config.toml
dataset = "regions of photos with short descriptions (Visual Genome)"
grayscale = true
batch_size = 256
weight_decay = 0.06
Rows from block 3 of the fusion encoder, named by matrix and row number. Rows with one number belong to one neuron. Each number is 128 + 24 x the weight over its row's rms, rounded and kept within 0 to 255. All counts start at 0. Numbers have three digits each. After the name is the row's rms in percent of the matrix's.
# fc1: MLP up (fusion_encoder.blocks.3.mlp.fc1.weight, 256x128), inputs 0-127
# fc2: MLP down (fusion_encoder.blocks.3.mlp.fc2.weight, 128x256, transposed), outputs 0-127
fc1.165 095:119137134119105128127109166137103102125184130123153112146169125129122117120079069141104114126104121148150093133131181137107133081133173168127164167100144112100152133151144139114160187128099146086144162121143138098151084149127130115118147160117133138070108129103131116125123146132128076104128130160164095091143121121127089104136130120123151128145107151120144122167117124163106134161100
fc2.165 071:151156141148132118113169156161170114131107159139092099151128093135151141135121123184135115120124124137120126109184116127110039141147120105142115133132083102093096112128119125164153116147186158122113154132165123102134149074105131134156165114149125134097143121135118181123097118155097122115159142130113122135121153178131112167131118129131104128161120121117106128145143153077129152111131
fc1.166 106:133092127120077093102112098126140091148123144153160118117116113097122147122093096117102131142104133120134124136120098108123183149124132121100146136129122149144159163114152122111119146108127080112146136138119147078156172103107164142144135089149135117150149142146109111184103142115108114137160135117138146119054144104126120117179125169103087165127143155121149162094137149124130189150103
fc2.166 123:109149118128173119151145146136124132131112127125134158097119139140064128162112129122127105091120120135144128146115151104102166160105119156093109110121132121158126113153110164157158138095160181094136146101146148153140101146140114117137084159114130074148120111070128167082123162169096092126126107180109123129151143140120117130145121158136144144102146072090132162135111115158131149096147
fc1.167 095:133122089172122136098159119113147102121142090126089117125159136109129178143089133144127120059114126093106130140129136113161093168121100133131135142138095154113150156127130141155173107108155128123174135123111105115117096157155070120182123098119166083090157092131116113135130131114133134145071141178143136151156137141123128077116109145126101113141142133132140118136140092163136130150135
fc2.167 081:146135153178161113171115145084157114123130126099100071128132123120123160128140085094109113131123156122109099110121112131121130180139106141122119167109133090137144168098165146140132129163139138123132143153102119151154117129098156150143171120123167082169132126107098176135147124151121142141098107110142083157100134113167133165096188140162117105111116119121133144149107129143120123074109
fc1.168 108:117154120121128141115154118107144128099101130117164121117113112159129119133128154099123137152099096150145166132098130163127085098128137142129126162189130103123153178136105117136094161106073136132130140150144112095093125169145149121117105178116169125173174107137159158134108125082118136145135098122172142168112145120121143157153114057092133133098092105117142127146121152133126094141126
fc2.168 097:129137135158107136173132147136130162126091127157152161162124143130132173136164138151109146103131101150140098115144119102121120120147101171128160075118112105119122105161136097125127132128159120084089132140091113156119150141104101141127144113121092138128076129133139127125068140161111131147149127171113129076088142116101157130135094149139162139139122143163096131083062088148149115099139
fc1.169 089:111096144133106091111118128080161144062093161109149106128139118180156105143135121119133079098120109117116124075106166116157177107137081134128104115149151109107140132112127145122137119126163135109131138164141142147160165143160130108120141113076153099127141155105109129119127103128142161166154151155135130094127155123129116146162149122111122125101157113124092120173104123140162176087147
fc2.169 094:108100146113171132166140108138110125104124134138095158175123112123161123124110130128110101106115144136128115138159121161077155131153131113121105170090133120089140110170087088135071172104153115114200124110095102113105136103113136134147148142164127161100147152116132150126145123118108101143065098146120132155122115088161151144123127151111131165126153157138146145109145134112118167123089
fc1.170 094:153125125142074118109079115104155162108136120114128168110119099142180126170131081145139135126129181153171151126102122131143155130129125113115144139139102098123145101157129077151158136087112108124132123130176117111136117135066124103102122141120131117115111133130133131164075138148168118139136092125170143147173153132128141127129146095175090116141169143091127119144122089151118141141087
fc2.170 104:161127077132125109140113169133092107128148165132118163131170110096104110166132136138113086128128099136128122146097161117093136097102147111146118098165119130155094128179139151098117129117155152126117085112105179158178131105144145124169103119123162161165147145113128117148080136120103125118141123138135094134145171144128149101111147127091088134108115158110175144153172127108127106144153
fc1.171 095:128136125132108116102156169113114133124122112107169109140082165168110134124164124090093123163152109142096146142109122133091135076113175106106185136144114153157144148111093141112095092105176139143123120132145133124124160145112126101100103103098133083141143142147111128117075145142121136203148126120127112137134111096089126138164114131095134135131139129114145181108176143122125104133115
fc2.171 102:166099175165129119120149150137116146161134126134132181124103136133128121159106144164115117089127099140106094182143123110138101078163115119141202165149122099188136135092118127162115098128158113145133093162131149142134159097168106130101121122154108105171148129131114128098130113119083106098119116137096145133110144152130112105097106174155114114130125156124099146124136141118132092119144
fc1.172 097:153118127088160101150110126100109153157111100119124129126108135114124131148131134114167131090090134070095143156125142143091135152142145116193113095113126108161157142176126122117131138138110088148154153145141159116119161148128124150132109126141128105175157089106123157149087173129095131161091120158115120106137087142104113142096168139149133134080118137082133122129093126103138167088142
fc2.172 084:153125175166132110122125104119103165121105184151171149099160123107100123103136159078130138120122118144121125146148174095124134173143088131064104117106111157166141117130145125113122176187105147118124136100165129112159141166176097132109087160133166119158139086113112140100115121089116126135118149129127109141140101136116124101152156111106137129120110129124094105149104112160140118121135
fc1.173 098:136110138123133109157121125123135162114123139102170094171093179109125080133116123130129122124131117106098196136109116160133149107150137141145149149145085164148146132118144119127102129119155145092125131110114091207092123125133142100157184159112115133100157132117113146128113145135128121113120103168140089164119111100114148136082142092173098100122175136135135091131130105144098130097118
fc2.173 090:140124191122141107094143124137118181144101146177079133127148122118161101120138110098140135128139123132096185146109114092099131170119159101163132119153107119152105136142098150122110115128160125116141110107126162148118084109118150103157140133123174109113129145158125166166155121137137107157127138133170116162095157089151120138096167088134099097110117148113124093113091115129104171155116
fc1.174 106:111144128139110109114167129133144090114119125130169117130089162174129106119133151141123153141167146100109158111129096091104136124150095167112134126108160136118131146131101141105142060083139136115119117129122147122094103126139127131141162126159145152110071126133145154124139128179156150105101134109090113181106097127133171152121178166121085149129141111121167140107107154112095174098132
fc2.174 102:145150188085141140137136131149145176146117134125119157121174098102155154146111141147153111103142103132134094145151164139130093125098149114120133182133110135138146117122100139159138147095115121101135137143090112144143115070134070099096132121112147146151174191115126126112087112139106100115115147140170117110121148159144125125135153096107121104109117131086101123149110134130120092083084
fc1.175 095:147130117104127085121095131148125127122135123132150159156175172111168160102133137129150112140114139103124101109158137137144105143151142175167143107146127150110140111105097167147132128130162114142105184104134083126138090157117143123149118120172117147079174073129095131141128141115115135158088130118131107090147112129094072144086116145129108141148094125108087131112108128148102158080132
fc2.175 098:105167157086168154158123117157129111147144112143110075115146135089123078084134117150110116157118137123091170133106102114136138104150082124139122124137100173135104139136108120119125096159123159144176127122135163153164120154145127161114127112097113092131132147178118143110079109143106136142141148111147145130067118143094121126129147105101134082162156159147140102113162147136153097138142
fc1.176 105:134133129126113161149153137165135090122155166105120173157131142130079074123114140099104122119163179114128117126153093131158137113120190148136137078123110065144115139115163123151081092138108132133144154131137130134095134122114114125129131127143091106114103160099129168138128116103136160104081167155112129133162149121167139112125123129152115122110087109179105137120123130153151114147079
fc2.176 119:142111129136089127103105136139133116128134089146120151137154142145153101108182093120157170159119093112073092100146166164111133118156137127143115165118102127141108121137129105119160129117152124162128096104143112148130118118144116159079107131135121111153145133150171090127116131102164073119153084181128162125132075139102157127120130133131121117137148136119175134132118136130173120075078
fc1.177 099:094118168123106128133152159172130118112098111167119122117104130161137163084124083121120127116090091161124148114093115126152130146179100138136137111113111107117103135139139061137102115116135178141101130119121111122152155114112119152139084168144132092156135101129186129078156117135132119162102130139157142156154104160134141113144141103109135169163133105128080170127128130143112127127084
fc2.177 109:129140124136105114138167107111110143116173140074124118130150131146093183157114099133114143143104151067133101127143126108109118124132086131141102175109119109139150120135120136178121116173116165111125142108099104175122121121157164134150121128139133147101117119145131131185111167137084115104165161110125101162117128135122136145122106134183172104151124092145130143086114141104160102163160
fc1.178 088:117107141142096130104128116109118119093081108107149095131109147107072097093100126171166121134111133137148161098112141128149132096140144136181161106142135148116109135097108148127149155126127157120144147139093169158140133143126142069126183128132109137105126160183118113137120123101141115137097142160140104124136137161171120101112176092161137139142113077145144078122158125117151154113154
fc2.178 065:146116175128120166129134101105123144135108138131118150115113125126116137091092127128153114178136099161083126131165148100109140108081108108147169084143134114181136116079131105165140119114103121123112112122157143111124106142141141129176109140171118131134118118145149120115136096133145084186146174140084123130114138135111115153171085098146087113120155153132098098121091152102104148134169
fc1.179 084:114089131131102124164162132109131124092171111128132116122137130154144139078137140097102133106112154161152143122151090163178154110153126136138198173131129151158133143125121127165131110110117118143137123141122130107145099144121119113150149126125107133042149083131092122107123097160107134097103144137134109102171132089117115147122131112094104130137137144127157127138102082152166130167077
fc2.179 087:158148108107121110137099125170139101112129125065088142092117112154113157116111122126117115113142116109132121121124109150090133074121113132133128177145187109154152102095145128092123123132142129137129116143121106175127183160140117148140135119134062113155141125107130138145107107134121095185166127130097171114119129086149119138104137166149135094069092161134160117118115138144134117148105
fc1.180 095:154116086119097145130134119159174150086125146138141129147110137166117108142138137137128145104106123137127112126144142109154152115138160129149142124139129086099165104166079130168110162132136141142116121130145136127122139124154127171145174136107096152134138068089158125130092115147171134151060119074133102109137088120123129096080134139112141098128137173122158105062136120145115135109111
fc2.180 096:141141161157104135109130157110125145119095142138150081107161118094137168104165137125156099136155147158158089105134123145110160159126145156095135155182086117110081136117138104113141152149119141127122079154085139148121143111131103118161108109117124129154143128109102112116120098091178137153080166145139076092130121092144113120156147114139142125137114106124147124162127164135112116095179
fc1.181 103:143124146114091131093144120139140137106079116196125138143170118141167172106130153151069109152092105152124123101133105150152111115098126136135100171146128136126156152154118113130099105123116117125099132147114131115154135117042099139116138132123141109088169167116146154137129168118061133124155130148106125150150134120116122135120110077099149151165122118145160144147110131104121144143143
fc2.181 115:122101122094140098129097135105129115129159162097114155145082156124120141122168129068160115115073133107096123135085123151124107122127150097133124141089142136165150102117129112151131157121144145172131148129093132110141183148158120145140104140125141123103129105155073130168134117126110108109137133094132155136123139159166101106090126137135135078160138142092129124111122166160203132142113
fc1.182 111:109157095112113130086123195110110095140144142139136176113145057104154105095107102135112154169108130126169137145159117125122086153128097138142124169124161100091159121115135112159171127116131130131161152140115111137159107126117102140135138135116113097150094109123125143109099093145082116138154137105102155145109139130139144098174163111123113117113097160140141075146158126128088131153122
fc2.182 102:138151112122153117101127141075152138173153125147136134138163078114129127096154109130110143147134122084189102114130137096123145113146110140138124134144116152073141139109135094079126155099092141135139077093137133148141158112163165152120158121142100142109139100112141162139114102150093123140129091077123154056121107158121142142127117131135142128167118118186120154100128125102147109136138
fc1.183 107:122110120110143134132152145126141106163133130125137117133146076163135107173160140120138143138144133105189136118097141089167097120138098155128151142108174115199115115066127123130155122143147132111110137179166158117123121121149121116141174117149141109128134121130105151138130082129091101131125118111159115095145158085125114151067135122144106120091116111089111172121158110092126108119156
fc2.183 104:116116137092092128089091106130116196128088162147117153119109146152118162107086114120119129105099154148133125125147139096087152121150121125145130107085086123121114136153096138137141156128170128135135120047146121121107110158125127152122082159168128088133125138122160111157110123136167088114118176153108085136161152107135151124172135122099124139133124153142107122142124106166142136152110
fc1.184 097:092136129107087142149134131129141109112151152135104152127188126128156146055121132147111154089131148136125065119142150152157131130139106165139093115134105158106098117085155144091124151131109161097162130142143137109143126128105139143126122118108104130167108087091154136088141159111110153101131118147132144101164137069124155141132160128115116123139104098137113147129114171061121097140127
fc2.184 112:121129136092128156165157118097130147104159103100115146085118130173088137089163156090136104158093129134096140089150101179157142109129113143143103134097170103173128106145134121150144119131142054153152124107101135139135141148147098156139112138166125126120113128174093146136107108127117106131107159118162151141123145178128118115119093151107122160101119110091133095091119136158136111149128
fc1.185 102:100124110098128191157091090106100122117175172136104081145116093093140163136107109154131142083093101154137103096144143138142126130108166108146110127090149096113165166146105129138157104111125146156160151134139098172124119112130108134114159154152139154131160134126127155122114118125122081102131140120115150174137138124145091104144093157152069128138111141126131131140146145088141101101127
fc2.185 089:137094110066124154143108134134153127110136162164129098157143107118161110121137122151131172098103137176100090180121153157141129120117189097140097156093115151174131120119156113118144148131114121153145121144125149141093123139129146115118130120136127148148141073109117162115117140100128108112146101120110138146133070134119131120096070129130106118142093129177182146118158120123117099102088
fc1.186 102:114154103121172119147100120088078147160134121118067143102172151135121152143088165120188136115111150127139070139137134105124121142145183152101108091155119118135105104134138118127109136082157115152149149162139143122145134158101126126141157135113117122106191140151154080126134114121115085122133138146137146159118137126125142115138159111149112130138148140086107134088144108118156133071106
fc2.186 087:107116111106096079176134145140090125176120141161138128124156104135152145122138129103145151152126135147125170116108158125128153134098103161080112084086130130141112106130169176151122095083137139135132159088160120111112113144140106114157142151148135119120118134090155112144072088117128154090154137144089120160126117117139118151144086113127083145170124160144140127109141154165147106108099
fc1.187 099:151115108133134147084127125135099095044154123116151147164151127100105120115179121114151130132092074136133110153152151090133117103115096197120174110131117134128131075119107162121125121172109129145088132134153162121145118108136130133167176125140137091113131104139115113110128124138140127089140170150118121128127116137154116111156090151117117095142133145163100131161122116112098139098097
fc2.187 087:145117141114145134172147121156139100133114081109164130140166171127088134120174127144119120123143133135123087118144097114142111129130131108156120070123157126099141099122165103138133160135112103107138116112102134123082140150130126108150142110178173137108120113157111125115092116136068083135139121124155167101109131118145083150191146153101148100145123166110104134168163131093100143100120
fc1.188 101:134080112132108104120136144112147061150168123079152113109127140137133121094097175093108166107126074093128074147129135126159131133132137141113154134146146118134128107163109150097137109120144092154114146085131165138097090178139146166119141114137149115114132122131100166134109135150109121117093190112148137134130081083134127128152088145090136128133094147142136111092120121141127128155136
fc2.188 108:119134085126138111130101098112116136145151143129125085111155134134130128099184145152131158152154138153119131102152077146134133134135130148117121094120092136150112155114102128120114158207141162127137137108108080113115179106128086117149125124125097173191155113076149131105083140166157102115129112152130127127099177144130117117122144147132154102101116137122120104154102151159095110139116
fc1.189 090:125075124166148143107153121110132132107132110165115167143123093105119166129142116133112133126168139141163152111126128104130108100096106088177099128203153133126124100121125145131121141138094155173080152122153113149139124161133110083102099107073116128100148159146159137113159149112109124129123144133121127145154154110171122108127073148163120129102109106118160097126147158094146150145150
fc2.189 109:097133115139152109145119179140102131129103163102154159133147097129131121134105114149102119144087113133150153143145126169137131139100157100130147137126129131119135128100151109118117142070121085118117165158087123127115133147140098128139150125151111142139171118105102115116166148126154066130129135118138127131203189084100116163135111125126099095085113164139108144135117132105171184101139
fc1.190 106:087113138109108133110126103092143121102158128134152177124132097147113105124127130096080108096137115165095149138058096144155121094151115133191110136139118162081136155105147092129139144149137123097137116134145117133086117148134167081124110096126129146163092165118141132112142115180133145109125119104161115116089098163116140122111117144148154180126158092142139106129110124146161138137126
fc2.190 102:192097141167123130131139183101102152137127157077109132146112163127146168161165122132127172119135112120110094108125128094118174107126121159119132119105126149157111122111123091095126114127116124127126105124127179147147180159157125111134154160116126158132165090150095125114116112097152122172134166138099148120119122111147106072133134126084092128127150155137121128103113103155088098150139
fc1.191 098:147092172122107145148101113109158122164115111151133123120150154110138115117126159112097160172141125147128086070132127132141148095153130125064145106134138141089133169083128145141128150104162149166147136123154129108120096119126160103139157139100125121088145145129148139114139118133090137150137103198138165131117107111146120084119050132143149142124137152144109099142147120124120168094121
fc2.191 089:132142145136121114127157134066187154137131141142103134127149154121115079108156102076131142161140162152135136099125154121112150127125129089150112122063159115155129163127101153142139145049133151133130123116113170118093173130121131148142127114128122150136160154152100097128116129163101131138132140157141136141122136121141090147113057111120138114088154108094122118151096113126159144119097
fc1.192 093:116165143114100138097123107155110125120185129113180119091143133157111163146151135134166113128100090103123145141137107152132115136101134129099088105093155143121152141148094102134097127157142153167134144109121102129107121148122120131189091108088095103107136164145138096145117103135103134126140161135140100160143104078137192147089139159143089175149129129122095129109138160130114145145116
fc2.192 082:114107109124131179083125137138141146123171171080118112133127084133122149114140091144126062089133120136149176126101099143132103132115177138133082106116147140154092098130115143115088136139128194162138119089141137103115131145122133147130165109131105120087103177118117133166134149131112151137111154146144113127147087088137156139131126169108164122143130133118147148114124157140173141143109
fc1.193 101:122126142112107150138153131077133146082113158142127133112136153124133208122148105134140163147149167132113187109157132103166127157164118161101131097136108141096128111110146122138119174138185130106120107139122124126106114118102110134116125118102127130147110131123137119071143099152107158146157129127126145163162079134178183128155096121113128127119111108116134137149104092125108169161089
fc2.193 113:148131120099119141074160183104148125113107161147147112076136106119114159129097115132127129163116133115124147108090126143129126171129105095123121131154105036136109177118134135187149130114126099160132142122127133168091142094147113095122126132137113147131127114138123148163147166117075093172120131117142153122148118130109180152115131101129122159150133146126129091130101139126129124084154
fc1.194 109:098144136132105147097137146141100117126110102144094137138140118103111102164111137159158149114144126143134134117162130067132119118155150121135122146153114112163113113149141163140138197141161157154139179090163140109126138167122125106113166123138104119135136147146141148100124142135138069157134108096081096162094140146098174110124135056109100100116164094132114127123115109103101126099121
fc2.194 083:152144162125088156128156162140082139144109132141109160147138120138139096119101140081160088142125136125130065135111139122116116092155152136127127109119137136151088161126135139103134173141111135137118150125156111128129182124117142123077139134150161140087104154180125138152069109089131109139131157099098112166132135133152143089131144110133123117126122114127162125154041118110130112142104
fc1.195 100:092148116161106133086076116104110166144164130129143110110108105149144172176165132131159162136109127133124108166142130133155115136107090125159153172124131111170116104135138113130086160159146104163130119127128130101168157158106127100122139141130077057165144111135126127131078133123159159144097107134100130135110123101128123100160145169145137118157116110138096124115096097123125141101145
fc2.195 100:155110112106127130171111150110136134119139145134099127133096160153101124155127147116106153116131121125163122112121117147095144118100135180105158110125140125125154134134123116082130153129095126146104156130158167178149111118141117121145115185107158189096110143142104094146095070133127138141112179109120124116146134071107143170129144144157169088108106113125156132095157161102125140147080
fc1.196 109:111088157126110075115128139120148127076133161108170131121141165106155158120104165129099097151170111120127105124175114111139153123155143109093144109189099140103119104121133154123120160149125120158120114137144079149161120147113119111142103172132098168052161149125101095134156143116099134135126133122143091143157076165137121112139130119113109142150096112118114139117148145129129120097125
fc2.196 143:088169095130104122141128128153093114125137104106142143154109111099130127164124078140078124107113141111113119101128135141127164150128128139144153144116139116127124171142139145143165105150111114114124131122146167116111147165152143174115126110111150113137097099129128140133029141139142101097073111128131155123125132132048118116139166139094146116118160141152164130110122119123181120146166
fc1.197 105:135137138150140125165092135113186138148093150114116123078150136067111134116078125138122153111159099070077109178141125117128112155128150109147156120128150115114115158116114125129145129083108156128098164127126129120095133127141114124165138121102120134129152154142122116075155134153099169125121105158194172101113124145110122115092146146133129119097099132114156122115132146131147164177125
fc2.197 103:126117135112100072115134116085109140157080104161162107104108133154159174127087119153127137112115131153127133137188142104140101122157132134117086171148115114123118115116146125114109141161153138135127096134145133106133166155126126150125100151143158112121120087130109126155111137137158155152140114107133064106114128122170107075091125098103157094162167099098112126147148128148079110140161
fc1.198 100:141137131127102138131074150098107107131118085138132155168055132151129155127101147100160131121100136144154111118119124104154156140146116136120087128126117120133107140135136180112109114107124147166166116135139136132163157136158134106126109117171083098152129146094048166100138123099159174145127135134090079135100130104123108117129147133130100119119099135121156115115102139172136117153169
fc2.198 105:128154135122135150153141089155091150125163134122112141149151125089136104122129126098083130147166121110129129106121098161112149165149136128122100152119174091062114096122147122109135102127155100141104162093139157155077104122144111121138139109112141123097112169117148086160071115180131088142100091113125130165121152110151136128151126141175095121161131116109115137139170155118131120092126
fc1.199 104:152116115142143170094126146135142143105139106133113133154161128145107166132107113132124168149147119163119114130113126138135125075157121166120155149114114124131126095139135137147121119141126152115166115154160140104103153129119105145126102149155109134133102125136122092137127085139124185174115162128134107064179085116144112095103107131100074088159095089062135175156142109100126129140138
fc2.199 125:157136134139078097157150117147108137108125160098134126143075092152138132160143118151143118127155131128156068128158149131114150121147129120131160118150127127144114128087161134166152105155135134144098119067159122200136121132145146179108115146140138119114125091116148119104141142110158100124110101170128158135149122098127158176101122104091118090108117114151128081127177144135098102138117
fc1.200 114:164097159071137135140147150165185102115149142142122140117136114109115176136104154159142136140070122142142093159117101088122150115084170069113123090080137159103148133131154109126130126105143121146139124139156118137129189101124127133147171116111128121104118107131162139139123133158103129118109173128141103113101163122133125105149128088120102131109097123138139128140086124144104114119186
fc2.200 121:131106101135136165164152137137149144143140083123136133101130167113072098112128106169094120135182145093135127174105098071153091167135097143122108140114120154121099139115124119116144117144112109120112103121137164120141158152106090126109159186136123155159097151090139113137098143129122125150146168105123107107148099146132159134150110173099114099118100107125129171149127108157126094113160
fc1.201 102:166149141120144101136169131127104128110102134116112154150150127120120135119115130127136143103119117120096084176117127142109128155126150117175127149158096133144115123089127176123139088111143131112136106096131096090094170153092086161132138143132140107145131148156106143088139116118133127127116129096157112154145089117139105136140128195164087166160111137092129141122113079095192142170104
fc2.201 111:102161131134140129141127132132131130166111096154148119130094149119093118126204106161143167133114144112109093097104138162112108148114152169078111132130147146159126149184129127155131115145183140126111120182115077099123109107120109112126139159127105135143101098058122117089140139123125127128124096137156135146134139113157120134106165091101123104175151122152128119162146100135097114148131
fc1.202 100:112120166133113170093140135136127128078130120151091133120139136171111132119147135095143149116121152152140159125128125089136123153142124117112102101132132100127110096136066084137112113155093142159143084125144147104100183152174136109154137136107123130094119120156120146183099113115086098142128159132169144105108151088148133153151163109102132147149136141109171148087156153134174152122104
fc2.202 113:104163132119126143145140114126119090114099153125137114137148149164166134134137117161140119147084155076132139110128154120087142113083110161114107127111134143149137144089165135141156121093175121092110187128099112169102084120166119100099127094123116140109148125113120128116130127139148123157137130158130127149100092126090172105165095147084070157095159140112115171126113148128123121114095
fc1.203 093:131106157136145183158161155111122160130121123104138137140101142137082167106129115153127127086147090131067097113099128105171132156098141131117131150122111134132062135130151151121138102154140128145092113128127132077088086155095110138094153163127128143125137127139144107134123130106106132138155090122147120172157096160153102173135141154103093143089143155148130154138134106137173120106146
fc2.203 095:135103122146176122122094095147100087144129083106126087122128158131125088084118133133152157157102121115106141137149140155108139134136127131132155121103114128162149089127112128125157149111113153125150136216173140113128164137124162169116153125127101102129105130134115143168122088113091141139110164158119116091156142074154114112099138128101123143116103165091097117140114155135111155117087
fc1.204 098:123159136134146085097142132113152115123144122174127123151109098110132117071090127152119066131102123129160121173103122146140132100101141141125098106144097183096164145160138152152115148118154139149151151129138082087100086164153134112109111092167107158073098104148095128136116139138127168156128147105138100146148103120130126119135127147115146147142116153126133106147111143134136088103076
fc2.204 124:139142135148115151122151123086124149122111106154118145122088141087120137098123103159110086163086090112146154125161073134123160107130109166118105163163136126150121092116132107165147133127123126139117115120076124104131113146154111124119126138174133080160132160141120122197106168174110108124147095171125133114110188122123093094124141136147151121095134136173154140130147125123157121126100
fc1.205 122:144161169104133105130164080084136125086102149095108080129101171185127119091136154137112143130145072118137117165144134135109160150179114118129120145127111122089111146142084129069134116114131091095158135159110115127146118089176135130131135139103108115137127145135106126133135129134128072116089139163151136146142094150135113146123135095120108131142110165124134137149174145097146103116135
fc2.205 102:109149144098136091156165153083151126166140122129080114099126142171106141112132100088129146128149106105134136118182129136112116122169137093107108131118114149150141134165099121139086066130124131114154125137106140115123143126186085107126097157112111114150126121125085182087130107113150105082100167115154110129126139156117115139152108135116170130121139155164117137158142147112169155105139
fc1.206 107:141129146152086089165141138131151088134133178107108182136125132105137143118099111161105104112099149182134130107131140117127092109104109126108150157150106097142149109114121133125147125179109113104090152113169086133148149165134119096142161136131129139178141145085131117121123063154162186131120120098119111133133134099162123115145147108117082108115131152151123108127127097125151096121096
fc2.206 114:139091135162146122117143137109127123151153142152105136075120098139125133138122118110137155102084170129145095119186123106136108152166135101114141137115164173109126136115151145074168143125154156116126122121138115141096122106153164138150106105095155155134130156106142112160114098135078087106074142132093099141154121110071149103147157141156104077121109132106150129100160105141149134118140
fc1.207 097:134157158143145171133156161155161126153090098097137137109113172085115084089135104126106116093105110125149108123112109139139142119118144184160141095106147115125089078105146136124157163101135150128122138126150145110130116144173116096175146123127150114091129130135092117158156140126122128116168122174135087145108125138152094134102109119147097090105102123115137183124116110101121167125096
fc2.207 097:117119119119095098147109138143107082122135109118151161130138117132140145135134148119127132116090114151106153113134113172103137120118113116144173143174109128145152160105124113098108141160131141096163119131101082158091169088058142107133129137133108141163139102144105116078070118154091134140093169130146148133111094147130081145128134121156168155132150123112089125149104162142167090132138
fc1.208 092:132110143132110148106093150111145135155059133115114115118143147133138120119138122175077100108105072189094107083120087109171177110118130112146106154140144158135175154110146109123147122090131115129153121136087149092168146126111137084120166154154132112087134136164128109148127116156104166121150129137101129150145106144110130124125120131145087149129104140156117137149157125143121107096158
fc2.208 077:157114117141142119097151149092156121122132136080095114130100159131111104108119122142174106121136121118096120108108103153140156144137107102138094101124109139118148148111155082121127067106135133127144134119106183092165110130113128130086167142102153120124126140150143085122087144150154160112153179119126117172146109133114143119106126151122128132141142099106110180168100147082141153137195
fc1.209 096:126090181126160096141106147132162137134108147146130121106127156119143138166175125109108123090151063162143079140147133087125111136130121152122129144108147175152136132110093098152135162155174121136120146117140124100103131093128131162110193135172149112109134149132149122118106107112157145088108157090096118117124132133097118184139114146137118105131105106117098159125143086131120106095109
fc2.209 076:121119164097119081108115130134110156147161147170120126134115136131135120137123119106130157120119116103127091151138114087120136119138081149095137100130123117144135145122127147130133137171121128129136145133105160149144131118165128087170144146123154102075153118097142108146119124107163119129195149059077114169095138107130142105119147175130098044126124154139104153124156146112105115127161
fc1.210 090:125125173089177141111126137159116101167090161100122160179112157107148129141118138141152144130139145135127137084079132119148113135109161087152130125122094111140089136146129142139132157151145158149108136175145122096116167170087106132101157090093108124119101135117172098138122131135150101111099111134091103121112096138115104130154102125159112098139087143129125186115123132111096131137088
fc2.210 089:134113171147107105157128139114128140079110180122114135104080126136130128126144119095117136135124133116092125141154111148126141064102094181150156106107117098166144123102106092106137141170122115150111110124157085128122104116163126124146133117108158175162111118161176123113113145120161101118145087142155145154103144164121121118151140187165130089143121097143107147111126168123117150120159
fc1.211 097:119090175145093171120105087119145119115106140119144152155118106095113099152147122117158189077162130087114142114127121106116138151098124114113136138133146112120148115127100155169118167136187108103128163134116141164111097144131127116136117153132125114085113119102108099167113151120154157067109138153145142078149135174136123151143097116133140120137114150119128156124062105148144121138127
fc2.211 111:107126112128106125099150146139123157129182163134127155110153094151115128171128129107125083138095147138126103144123167161123119153170148105146115077134151113130150129133133139110143159118117155144088110129141188156125146114137121137135117093095097113201152137149135154104113134132148130119143147101096124143098118122140112089105154133087122129101154114124105069077163157142097159157099
fc1.212 102:104107156130123089096134122090142086134133124099170138113142130120125091135137119108163131149128134138110146081148110127140126109102180154139116129110119081140132129132162166131151182112125103116113184155162116079149112126158139142142150093124079100129120155131123164141153153150192159102135135146149141090110105167108125146122141094132140114101126131114168099142182133133128152106094
fc2.212 084:175095166111175139099173106121147093157085083127087144158101106128146134135121088159137141114115148084141170097164134101147102121104120132105123117111132143171101152125113115160096137165120099110107107119137110121132143084131121130113129095153132147092119127148111121118096118138125102131137161181107115119157121153136159122088103168114150097110118102185112114101130138147117117166117
fc1.213 099:127134154133127140103110126095115152097113147123145097130126151077127079132115120140156118141161154186109115141151111145125125150109086115167128120136142110139115093127145129165142135088158108155110114162180113156148155133102136074155123127145148133135068154090123114125131124149119112090141133129158166112131114126188121154123095150077085113143145125167125086104142106126095159143113
fc2.213 113:100082088065143127113136134145141117130167091164136168144138138137136148122182106120070104120093083083118107115131126151102097094169139099141176173103131129119119173115095111151103114126134116110175127137114156152117123113138152144099164129131129103144115114160130153108164177147136151117129084137096132140084125127108132119159144117149141143120129104133152152108102128136146124153131
fc1.214 104:125098133138103082114123141113146160112103135113138074156102098107139151149168116119175117130168100094133096133143106148117136140107109167101120098144121118108156146136101141113148124111155123143141167148121178146124177138091127125170191136133102137125120148094130165125140137124159123145145111138096078122129096109139142119147129101137134097107107106082149099169168105149072140146117
fc2.214 095:204154133195149077149140151124133095144105125130096125092125143125105131173127116123123140129089104111169124130122147119117137136123123132120156108097091125122147168126133100148165104114113132147141166137124130124098109163124102136137162123175158120134131135151117144123116109124113090069101144130163130189127067154111125097155132111146088102112096124141131113142131134103125175105117
fc1.215 098:140109136122086112136139133086114070158140116157123110136156116067070122140156100122122128152172133127118114108159131112159143101101148086113130154075133101124178138114152099135112108133153115111113142144135130179134144095125108155137172138133121109124173124093107122120120160160117122106140168158137151112120139108102079124174090136135091125128123115096149136143114167117111170145112
fc2.215 078:155118116156083119154123116096109089136161103134158122158151136110115127147101133166143126156161109129130111095113131117113165106099185131169113135081145153159176112123144142090138152105115114127116115142136124131118186122113103137129139131167111106120144097046138123140102128116110110127076122102126160148118110119108137126177070163122118145125095099115137114136129156113085137115140
fc1.216 099:130165104119158142171084130119119153126160096103134147140149134104133126110175150114121133119123057153131131166128111095117109105134153137115190159119132129153128098118149100143125120090147148100106119114112142162094104133125120085162135162144117106093138151099111130178122097119168099139126144116145118114112122103140153146120162119079134111151144156151137115127143127159149144060076
fc2.216 079:110150135107098136124105168104099109100134141047132134129127131130125163163134140115140148131127131085140133134131082090153119103127149153110129138133158131151118120115129104084156136157148150127123120058151139139130176080108133113140110160130124140116182136091094097138115106123171135148138153086112122138090124115139155132155120157164091112125126134152155164160147154164107132090096